python train.py --arch="repvgg" --model="self-supervised image encoder" --dataset="photos with spoken descriptions (Open Images, Localized Narratives)" --train_examples=203450 --image_size=32 --crop_scale_min=0.3 --horizontal_flip=true --color_jitter=0.6 --cutout=0.4 --method="simclr" --norm="batchnorm" --hidden_act="relu" --padding_mode="reflect" --depths=[3, 3, 9, 3] --kernel_size=3 --stem="deep" --widths=[64, 96, 144, 208] --projector_hidden=1024 --projector_out=256 --projector_hidden_layers=2 --temperature=0.2 --init="torch_default" --optimizer="soap" --beta2=0.99 --learning_rate=0.0047 --beta1=0.9 --shampoo_beta=0.99 --eps=1e-08 --precondition_frequency=10 --max_precond_dim=512 --merge_dims=true --one_sided=false --adamw_lr_other_params=0.0015 --max_grad_norm=0.5 --max_steps=12000 --batch_size=256 --epochs=15.1 --lr_schedule="cosine" --final_lr_fraction=0.05 --warmup_steps=600 --weight_decay=0.02 --adamw_weight_decay_other_params=0.01
Rows from block 2, named by matrix and row number. Each number is 128 + 32 x the weight over its row's rms, rounded and kept within 0 to 255. All counts start at 0. Numbers have three digits each. After the name is the row's rms in percent of the matrix's.
# c3: 3x3 conv (model.blocks.2.c3.weight, 64x64x3x3), inputs 52-63, a 3x3 kernel for each
c3.0 135:085186121152119114123027137122119126152071188108131124128097136105137133122156107138093130055158138109140120144146103172123104127135114142138114098148106158125107120137115061176155140167140172113098197096142054162159126146093170101103162190117152117112094138119121197136150079156144136129123101106136130078116151091092110130
c3.1 091:128161115125146140145070088096145140137112085120145133063159165120101129096104089080078092116134151126158128090119125184201153118107152170176178095110150131080087124161112114137156095119116112077066091117101153166176157188134105146185108105102154137142120133124094125120131150148113146124037110092118115123098136094045097084
c3.2 066:132140096177110152101140210129155219134143147113111064108122079169138136135078133066149144131123102120164145112096111142166126150110113085154175161130228131215172147150188189142158133158113154153183146102141136128162101066085139147124123152061137137174138123189145118145096129157125115116207162100105138119149126102128155105
c3.3 100:095124161120121173136086133065148156132154168104145132119148131060153175046081104169140177123149128115112150105104130167122132144080136124144045124100119158143129101146127131146151092135147088085137088122125135114112151131164146118118083081091125119119102122148084094145100094211098108149071101150127134131118105139134117116
c3.4 086:118125115066151123137135128120069161124130162084075163139132123148128176111115094156174173158155172104156147132121086229147143158111126124119151105118132119107134173144121089148115092146155156177092146083066121104120116154106183093124137126132130067163121099096106116136082131104114120118130122173123125134104115130131163036
c3.5 100:086121164133130166091074209128128140119120117128169092134147130165142139173207211121082079120145096149149133164107134150138054130130091130133126192122046153163075044084190088064120189132134130104127079115136127116117128143143123147121142123164171076131106107118136162158147139106167146136179109112039146241091115189176070133
c3.6 095:088150124106155118161136132147148154094097102081105156108148144128087006087146129153132102129126164149164161127143124109136162125142116129108176125067149096108104149144103146113185127140143083122116057111181076163188113166119106114073110092113151128175190080131130161107135158117117088103201090109118116090169135095104129099
c3.7 107:173170113157111145131053080219123150191093171132059131147187133135118121131150051120144146107125103153110121135086092077086105135037125157150155157127136106107109165115187133105113126168108122125147150105156131168135111192155067066109111073105167051202176082141173108152119116086087109096099138143151131183142096136100095074
c3.8 108:093169109136120132113116119124142184132180100132155083148107118136105106145088078106135078146108130136137089134154124219149140133163097127121130118161143126120135108127152130055141077126121131141092128144137129149182157097234154153127177119120143140149138111180174175110173127144140117103112103164137146128129143179151139147
c3.9 109:097147109039158134098120128082153140155130054135140102070106135082132162067123175145122122142117134153123132135151056229143079167153091119114125084136159127128137151120123129131105132125112151140100143137149184142096111126173121110150130140169126185137097155112092151136124162094129162051147168144118118133149131118116115149
c3.10 092:204115140145131160148119116170160166174113183165126162152145114103094123127126128133161162106115142120145210139177125080093116157076126095090142134136142137138121159135113148112122094068124122163120101114171143142201133165154145136141133096117160115123086150101085050060125139135109076177172128132184151126120121150137110145
c3.11 091:194144151186168123134156117184118117159123132126178117122132149121159106174112149145110113112138129169159152168090127072084159143048086156082136138134096104119084128072121154130134097149142134122101110146143102145092164123138149104064118155140129193136084138110129164157112165179129172239149090114175127091163141124130149119
c3.12 106:112157139142135144170112064182081136093090171058138161037147147152128125176115100130089107116125109111150151136118087118145136087156168141097099143152114102044151099103164063103134117139153180110092153122111073121128210133121135126147085152117126151118098131201176150114207081097114153180129181141135165149151127105133149107
c3.13 093:140148135134169166176100148131174129168136150129087128081149145122133125134116113101138197173144142196169144115133136093135103110172159126082055123129125132111118179099103102117154099169095140078158163127166118107168112184150062118195139214156098107118147145087151186104075121138109080108147082187157090103196144096144125126
c3.14 087:211111085090111154129142151110068141097091090144150145181152093148132133145172112158118126116121157168172138133074125103126127184102162102154141101140136113195118138130083108105068107109053132109104125117102121089125133227160123123204120171194104023114094152079070071089140100097114157123155164130156103074098114162119124138
c3.15 088:177058127126101134167094107150099136133111094155154176119137158132122115169178182136054099114115094139178172169093119085092132124023128162134130205126127138116143071141156105086113068200177143120123123118122126123117135085138075129189151138156110085159143089167164079134127111158106118177120134153108102131159130138150094120
c3.16 094:134167103145108142122161177109086158111170114148142070146151156115115146122165182156151100123123114155097101143143134179134150121174134117096136141087148164120134096130174140129153190139089171197124117139112137154150169118180146132098121126106113091159185140176141131100102179089135072163134112130188148127117113134137160135
c3.17 107:122129122103116107157126093200131120102108077099157132095146165037102114073130106160147117137105156172146109160143099153136163184170180141118128136082102147115149162156173126097075166134098105087094158149052164134138156101121087089162143098131162129133075058113096149129116175121123123159094102123129134176137095092168148121
c3.18 092:162138143134125216112191180139163111134138151117062051150120137152079120107124109134166123085116064127097158142164148092094178106173161052108096163126076105143150083143151110126155163113139180096117117129100142121122162128141091104145141143126156104078093103107129141146141120147102093092152092126141110115134102095117082073
c3.19 101:122154171090131128115136125052110153118072167125145122093116119119162075084065086149139063119155105134110070127150135082151100140162086125104156116121124144117117091098139076115091085117152171102091202112104193125132171168122095124065115149124139133124128115138172130121142125151140165169126210123088158114142173147113142150
c3.20 128:141138076171138021151161047183140123137111133131078129157093130200145136155106140131113149119150141123099101114152137139156082158194094118092116111131138127143089113092147125096130187061111117086132117080197116076170133073140126108102101110121088139145092143168142081157178142131182146138115140172173131120165106000148152065
c3.21 091:097135152107172188144117154105138111129140127127153148116094119148093156169166160135135121121114092135119116155096091129141112122129092144126108135126138140118122187102068110162156111175199176129115158148139100131080108124137060078122206191139118158100155168100154130086133160184162134162153186148074098115093123118154142104
c3.22 095:102104107101170101110099134132183084157117165145128139117101143148135120115120118122149138105144063112086093083153159134123121128113130145148106154117126074142149182140113175131083094088110133094107097097143111098156112139181060116124202113095152115212146115152133161158121114159115120155108138098118083130171119152155129135
c3.23 085:117135158162106123115084181144123138136114085089114075133128115148131155172179186174170149114101101150156123163147088073062071188124125080107116133107156155163155141080110114147146150211140179169157145133116161140128095112168071131096161139163163118126143117136174123123148091110120135148057137154126090082118112079122180131
c3.24 084:111082116113138079112148116124155140134140184113126155104157106087118093040067061123154137159142137145157117125124145137126121138164150147087076118090100138097128127067071085106089118106095159120133140172162113141137112091136061094117113063128112137128099126127111102064150138184159156164117146087126105136081093122135088075
c3.25 087:146076090147139078149110110126117176113109182126118174172130133191119117114093082088164154117108140129181093085107110100119134099104140103128097074113127106128206131143124118114100123154107164169148149163219158199195126087067081117133082079139134093121096138129125089112152143153127109135116081120067097127117117103091138104
c3.26 105:113122113159133116108146108112109148178138128154139141182078094100126097081128140145165173150105114127164152209119092064162150098203128136141146129128154162121116086159126088155131223095094094157200072122136112051098110116157148136135172146164097113093160135126125121136110105173136160152153191118108182109159124169078159165
c3.27 089:181111125144125154104095132119057160206133161085104091133159128110121166115073153120128073060141123100076099186121186147156134162103121105077188145115142183151144135164137123149101084101141069109129075147125095159171120114094105123071096101103184127181104094122126077187150067166105088141096132162165101111124134174081075180
c3.28 139:117113144091171116128122110158111159078139217133178124199111170111146113079142131113169165131078103157166130167130120129128129106148105102133124131126133140107151164083174162105173118140127045211100085142157194039169104123126162147129131086116144128088147144092139093155113150114096146109128123109076115163156105144169126102
c3.29 097:131120162143118107172177094181151077143118150087134137130103116108116103146141070143183126138103191138160126098055144121131100108087156146127105107142132165067086217088108108109066151112138113099133077132075077131104120097137130118094193155098149069108166111084139163167086084173115100184177139137099127135104130075129099142
c3.30 117:107126102120161125123165095110167103090160098124112121171089178146097138178136121152097125146093117192149103081086167152129155136093149148133125167126122130136109156117138149120154136117152091131141117137155124127149205073177198068152137072179129149127105127121133149148168101109169101086210071136156080140124118100136141079
c3.31 119:101126172101094192137070154133157165088140129167152071120127071096123080115108148119095116158147089138118111148140136088127184115124153129107112155126129132107161142151145096138139120150109087089103108140090171177052138087157115112095090123140143141134133140126108101158070116149130107128114121175128119142118125116068109129
c3.32 098:140135160102095150125104096168084146130107105131115166147146108120116124173181170101112154156125136168152185131068164081133163130160139187182182140077124131091155176110116128131155095138122121187142158128161114133120106106090049112155139218170161081142165100149172084166137133112073095078161147128138121155062103151101162152
c3.33 112:113111142133140145118116160076170149125145100176121090120116141147130144137112138070117114088123075107137125115153189076101151125175131136125157141113103175123132147198128147133024209142070114127130136113200101131125154160133094130024128122097195085111054117000173120125130126140116105115164069030136129117113125158122156149
c3.34 103:105127151137135148114110199126117160068105121137124144137171122192163094183055117151071173183120154133192137055042147122133144153175119142179102118148086113127104133190152124132135103150141091110110130117138113163180078133088202145073169160121158165161159139097124130112154059110128157115133138082144104131140095121130141062
c3.35 101:072119108124161084156141132106160163132116130103133132120156139130130118178150122097170143115132127122168096071119054108166158138118155114122136107118160154100166096067064121171101120073150080127175121131111100080111113116104094150100144133110138088082114135102087130192147189192092166065147156160121151111091121124093114149
c3.36 093:083152225090103134127109115160138135147171143160130170082130129006159136077093083144147052083149068067044085127131126143100145175144115166101119127086104108152119116145192158089175151095115131136079168120101185136110136131100156132120113190083157147133094117184178117134136167128164154098140125145101183188103090147100114118
c3.37 098:114163068129132136122155167140139119139094114146177111103148144139120144125151146152067103132138185128142158118141169123096204106081053124124114129108125158136143136113138086136153110118146153159130153131087172151102109082060172131159057152108127046067121138178115116146064122135120102099183146174181187150158145190112156131
c3.38 101:111094112126150148152155193163189129117113138154136085101081151105127136161113124109113112136134134137149135131100120073156107096114106172170127145141122154110133161096092149147132189111079116127157126141099101117123117150128155146190089162144121042095146149155127063123141090105110122119164116185139157095125132093096138132
c3.39 107:080113150200117133103112150157170201144141101133143135111129101165131116117090125109083120120146146133145145093106094129105129131153120126140140108109115106071096151154142083107106063133099153183100114109171150150164116127103121117104039065053146070156084121123100068102174145142107148125112082116127117128147101110170151144
c3.40 099:089097149103123149122094132155131103150133093091154167057132148145104121100114145086146085117136116070124147140176093113187184040066097135153096118101097171166129116106120118132089099140122137169139146115107157157121089067108124150090111109077129168162076151135106103140103156081130145110051074139104082109138179134141142129
c3.41 093:136085138095113085153091120116068087126132110119120137152111160100123179113205188115080062132140186120118105167139173130137095125145069110129164165120153137113178096095108082098037111186077089122134117143153077231184166121168148093100124160130154136162136130096152103113132103114115130116063102143149149131116154135115127149
c3.42 092:127127101105123140090100123082126167167115132233145126154106163151100174049149149166101098156121168096134112119143114124137106167182102120186174131131141173146140116121127111123126131078136105163073108127125165132118082137129170131159150104108191129089124153129053101124133135141110160174141145124098093107093108126135128128
c3.43 091:168104090109155097138121104096096150020102113104148117096100134073125132112079107109106106085134110156147127138156140092135169142185102122110099116102087162117104111105102128138056131133109092083085172121120122139102175170117107130140133114166151090119056090045119098090146112145148138187138154169134148104154117122142146105
c3.44 089:097130137186123120181178148162139052186166126199178148094147171076126111095171143117138091087145156127081128147147125101136146092088073149126126147112132106083132152151134067121112100145110106147170156114104117137076126114155149123119151145122098141130129145088105115172132149129122122129132086152157117153223121072104113150
c3.45 094:142096105126148135054139153133100176165134159145113108100097115131141139140121123137102144142118144131144133111073108056163113161126045131113138157134122158189113069126133153152089139101068090120077157142104130163151163172152129166154071140155121156126126117151114123144131136154130186148122148079087135076071145114102131100
c3.46 091:118158105163140061118097135108124148108123149144119147156164102165114075187055108086167113156122149147182171125116106102138104079152146144132109148149138123146164157135152124119138144119145130119077143121165130134135159136105114133130126145073129148242155119129139193143092137153178154147149184173059082074142122094131134114
c3.47 114:204137067161168063072122182187097121108094193052188134117075124165136107135117137100090190128108183131174100102118076103127119104096132117149110124127106133098129115068083104136134211191171132125130056126208083201122112141085149090143112071156138161120098179147136098135105073150100132172182119072100121138152153075152171129
c3.48 080:084149170109125143149159132069083150090142067130201130180142105143113134132112113161137119110125085107129093084150120144143153056125132134138136103112129170024080165191129136130055116132152107088060080101097106094111187174155162091087131098115076153110075129108104116094130118170076137145095109141166142092143151162143166119
c3.49 091:071125160073157121127198148164140145094163136085129148097072049095077132148096128145131157132123174163162167135097059091125155077124155153126125109146157098139179088085064140146144145169144184153148168117111128202119092107117102156183156164136132086099194148146136088061122121158116107077141065118116098128128135123112149097
c3.50 119:142157133114127123102108112116117074119108126154154115144130133089141118128178129091059105156170150172129141103121120139098184128148139133134163140113102096145151121126115086131182147133133115137099122159137158126131113114158173132112052100080139111131149173142094091144122075115137170100121155176154171119100124080080090155
c3.51 138:116118122156132112162164114136140133195150063121079134102174108102098166150105094132161073110118135113114122128148146141168089103098151132138118152129116127131116128116108162074108155139084157138119160156080072093187140127094111161118115078140134115179160054127135155136163157119083136123115073148132096152096136159122113107
c3.52 094:161195129135000179153093149169135117144126127144111117109097066069138049087072045082079058075139094084060061100117124148118130154124162090130160148124119166114093133146093109136080079108142075095131033120111069114139114129147167151097113151125126111092115144132131107117171109130147133145180101095185133139115148131112132177
c3.53 088:083062062097156065140145120127191135124002237143217152143106092134090096153150116190195169118084180143138116132176145116070110147115088154109135113181153121142133157092128088114157114086127130187138107131132080113113102142147125114125104109195157174101154108064136140097154158203113146197177183176071087136083147124171181117
c3.54 083:149140168172135163124086073159177161178135133135107118113142106150000133225182157154141150127109120154150123183128082143152185041097149164122156179134068114140127116168136089155120134140096131173144097129187089139132191177143144107151089134207177106149144130174118073108120175172121100152136115096177047053131102126096113144
c3.55 111:123152152152140156097118120163097147171125109116121164083161054125108147126224117085120074111035112157188111150132102189116112169164082121095157094123081171126122115107124136117112152141176104198075109128116088170105153183126099122091097128171138000130094009087156000173132108103108139066127108149114105119100108143120119128
c3.56 107:110023159072135212147196110149126093114114082144090150143125117170132187154099100150162117113149134115110096061115209116032181142192099161143118120109185066080159148149127137162081132142147141136088202146041166065070134114158157129142141130137154142134111139033175091098150098170119150093125129129111121146087128193137175111
c3.57 082:121108109129150087115099117172165165105130135126127096108124140124101148147124173124125143093089120156148149130131156127168166126198096115114081091000168107152109093072126123142129172146101114111155098113116058118106111121051133148127099120158187154109141170121142149108152193118127127059128139056119148131119142201101088150
c3.58 111:133120117117124082124105141120122127129131097117093106136125178164126141131136135128179116109134141121144122147180158168120148089132104154109153145117142150116112169166105076000157063072117176145149120123140141110115109149113065114102187166102111119108122144167115174141134145131129121154122087140107116124107072063131150147
c3.59 079:161098148123118147092123103078100116073115158136132167091150163083139149141142151091191120116149113077129134115119099163150038176185071136110115091110117117145162131130142162133107154163183164166145161000136139088058107129132153126082171138162137075104168165079156174078105083117081090136141144164102131115141141096090118121
c3.60 095:201074140119095129150110114092085077164136062131157105183179088159159185149167132108119130087143121109132165151109137098140136088113144102089115121104099171094083175144139187113115078079141122128078142118180150130151151148136113000145128139142110107055105119119120080092155189166140175179167188158088139141091113098085103099
c3.61 113:104156149111117215148100152158208105153066136083148131067126123054144153114080099173110104135148148154151102138100150159147083081198158164119136124137113190125094176122119127144160147087172094099135129096091127151083163146152159180151138134114137123091132009193126178212130168118190098134110167105147101148145110115127076083
c3.62 097:144164085114139092110124122112133123136128105112138059104128153129160173139142128129150180107130177138144152123064143115151129120192184080092159105139180135119190077125147104127115152180183180099191166134185163120121141074126130138183092105201092074113139138139111117144044078155115004193064169155155158095126135173155154098
c3.63 090:131103142169111160122178141190083082175150137102142130141164241105139163071077107178173097148130128167132146148155189133104134110123091098151136161129136157161112134158124074123098113094108144115082147127138119193141144213204162137113103107075147129120106149134126097099147138149122129108121088093189151206108000186096084141