From a checkpoint of a small self-supervised image encoder.
Model: 4.9M parameters, 32-pixel images, arch repvgg, activation relu.
Training: soap at rate 0.0047, 12000 steps, batches of 256.
Data: trained on photos with spoken descriptions (Open Images, Localized Narratives), 203450 training examples, 15.1 epochs.
Rows from block 10 of a small self-supervised image encoder, named by matrix and row number. Rows with one number belong to one channel. Each number is 500 + 25 x the weight over its row's rms, rounded and kept within 0 to 999. All counts start at 0. Numbers have three digits each.
After each channel's rows are labels from the 100 images, of 14848, where the channel reaches its highest value: "strongest on" is what is common among them; "colour at peak" is the nearest of a few named colours to the mean colour under the peak. Only what is clearly more common there than usual is listed. The data: photos with spoken descriptions (Open Images, Localized Narratives). In brackets: how many of the 100, against the usual share in percent.
# c3: 3x3 conv (model.blocks.10.c3.weight, 144x144x3x3, each kernel summed), inputs 0-47
# c1: pointwise conv (model.blocks.10.c1.weight, 144x144x1x1), inputs 0-47

c3.54:468467526490488493502475496538519535496529537488499530460528526471525486433544478418512497513497527528507535508501523548511521509549495485500557
c1.54:518502534518479514531487455516500523475505492502512545486511485467516510480493458463465522514513517538495543489481545487476534476590515451488544
strongest on: text has "wearing" (30 vs 12.4)
colour at peak: black (49 vs 13.6)

c3.39:504519514506450501482463479497510450537506520492470499489541513533550494524536479478517492485489507502489456524501472405482491498537490498477491
c1.39:503480492504500498518465466515475484531526495463462491480501497532495497502525487475509514481487508477486503528495518388486493482492483536479474
strongest on: text has "wearing" (29 vs 12.4)
colour at peak: white (72 vs 6)

c3.100:515504450458528531523492521523514551539505529474480453513522485477507483493503453474499487506529535530479518513454541552535463488511515492498502
c1.100:507505465486553539554492510499513527521524532483474487494485467521492505527513445486529523480525524534437507522492528548504499475487524522498507
strongest on: text has "sky" (72 vs 24.3); text has "trees" (59 vs 26.8)
colour at peak: white (56 vs 6); cyan (34 vs 1.1)

c3.125:515475444481497521503464517428470458492494527519476513511527494525467501495518480480494523501546556534524492525474500499479509552521473508489453
c1.125:488485472500525536467487517438494483493488521485476500512516482496489485503521441490498497498535528541498483506461490475536517556516496501519469
strongest on: text has "sky" (69 vs 24.3); text has "trees" (59 vs 26.8); text has "plants" (26 vs 9.8)
colour at peak: cyan (38 vs 1.1); white (37 vs 6)

c3.47:498508485490500515523536494509435504513510514511484524501491537509514504511523523458535512490521517460463484507487457500505506474495508483465465
c1.47:526498484526493493522526497501447527520504509512464512497494552539498482516516511448518519490479546449477496500484477498485504491502505521474437
strongest on: text has "sky" (54 vs 24.3)
colour at peak: white (28 vs 6)

c3.57:502461508490495476477533485439511470479495527528528497480522501501489479531488502474480501485506473496489494497507510491521514460494438470481512
c1.57:502467493515476495529541523466513469496469516530528493487511511474506518500468477505475494484501481462489502529505498491503513474499473497504475
strongest on: text has "people" (48 vs 21.9)
colour at peak: grey (70 vs 35.1)

c3.69:469531522493501533485483487507509526504481539510511518482497527489497533485509500465477493471492550472471501495503552519506520489464508488513483
c1.69:456498504556524493472495506470495480528466549534510498502516516493502529498470465481479514449495537502508504497506547524481527522474509486491510
strongest on: text has "sky" (51 vs 24.3)
colour at peak: white (46 vs 6)

c3.20:506472492486482493484501523505523493480508502484453486504476441459460497458497496504517491465483475506518523555506523463556420476478493483528476
c1.20:506478503494482497482509543485499468494520505509472479487521420481523491475508494471516495469502495497511506534531483488547477494479545504509499
strongest on: text has "sky" (52 vs 24.3)
colour at peak: white (66 vs 6)

c3.121:548461469479482477471485524498486516507441494488525536470476529506458488556493494512474416493525535492506498500529483489544548515473512493591499
c1.121:519471490489502511500495532478496480487459479469503522492462519533447485529480484529492423479525546497496497466533505502528531499487495514584527
strongest on: text has "sky" (78 vs 24.3); text has "trees" (57 vs 26.8)
colour at peak: white (72 vs 6)

c3.52:519515492499524485533506500476477572493483479483498521503468509440499508458472504436508538495470518502481491496479530530540508461479503483541498
c1.52:539502502523492477519486504494484552506505492493491511509485495442509512462446505429522488500469491496486478520457517540524498469502504490533537
strongest on: text has "sky" (49 vs 24.3)
colour at peak: white (29 vs 6)

c3.115:525487468464518488525475449498521437490478464485491511488478506488500479524481538475490521500521501505489526523502512519492490494522498467537479
c1.115:485507475505487513465489451508501454492506490469489541499467479438494546510464562489488493469511512497491508549501516482518483471533495467527462
strongest on: text has "white" (33 vs 11.7)
colour at peak: grey (65 vs 35.1)

c3.64:496496509515497480569486514484515512548534549476468472498510455541490507472480493507521535503473542494511498501491487566511531510531518466524465
c1.64:488491478507483514523498490476510456543525534457497524503493489520495493467497505511514504463485522487494485540476480520531512518503509475514478
strongest on: text has "sky" (61 vs 24.3)
colour at peak: white (57 vs 6); cyan (27 vs 1.1)

c3.114:482473530541515510536505510490519464446492493493524503538462475508470485537502514504461464502492513491469511500506493476525503496524468445525522
c1.114:489498492532527508537506523519493507465459473468510471523470489518483464518496523507473476490500566477477506472511460497510543501545500469549524
strongest on: text has "sky" (58 vs 24.3)
colour at peak: white (35 vs 6); cyan (26 vs 1.1)

c3.3:486515509469453511504548510493507498482465500496523484523469494500506485479501512540509495461560477523514537499465524490503521506548507523477535
c1.3:463564499495465510483539477495554511462486485529488456496464484477481508474490477511473481439568488506538514477503494442499478500528547523497520
strongest on: text has "white" (29 vs 11.7)
colour at peak: grey (67 vs 35.1)

c3.46:502495525518484510554517491552502508510437429474504503494526507504488512490489485500502438487547486493497508500510540519497505478487495503501501
c1.46:487496518502471523533505506522498474488427446477509511512502486484455503510484485513503436488539505488473521476515549509504523469496498501428496
strongest on: text has "sky" (75 vs 24.3); text has "trees" (57 vs 26.8); text has "buildings" (29 vs 11); text has "clouds" (25 vs 4.5)
colour at peak: white (38 vs 6)

c3.74:520500503494468540516487485516521514502497482472488463489492527467511518487517474529502531504465516540499497512517506485487533502548547505538496
c1.74:496492514482498525548500491532502503498496482488481476495493481486519483464518461514495526483480496502511507514517479490480530497559521487534487
strongest on: text has "black" (25 vs 9.8)
colour at peak: black (44 vs 13.6)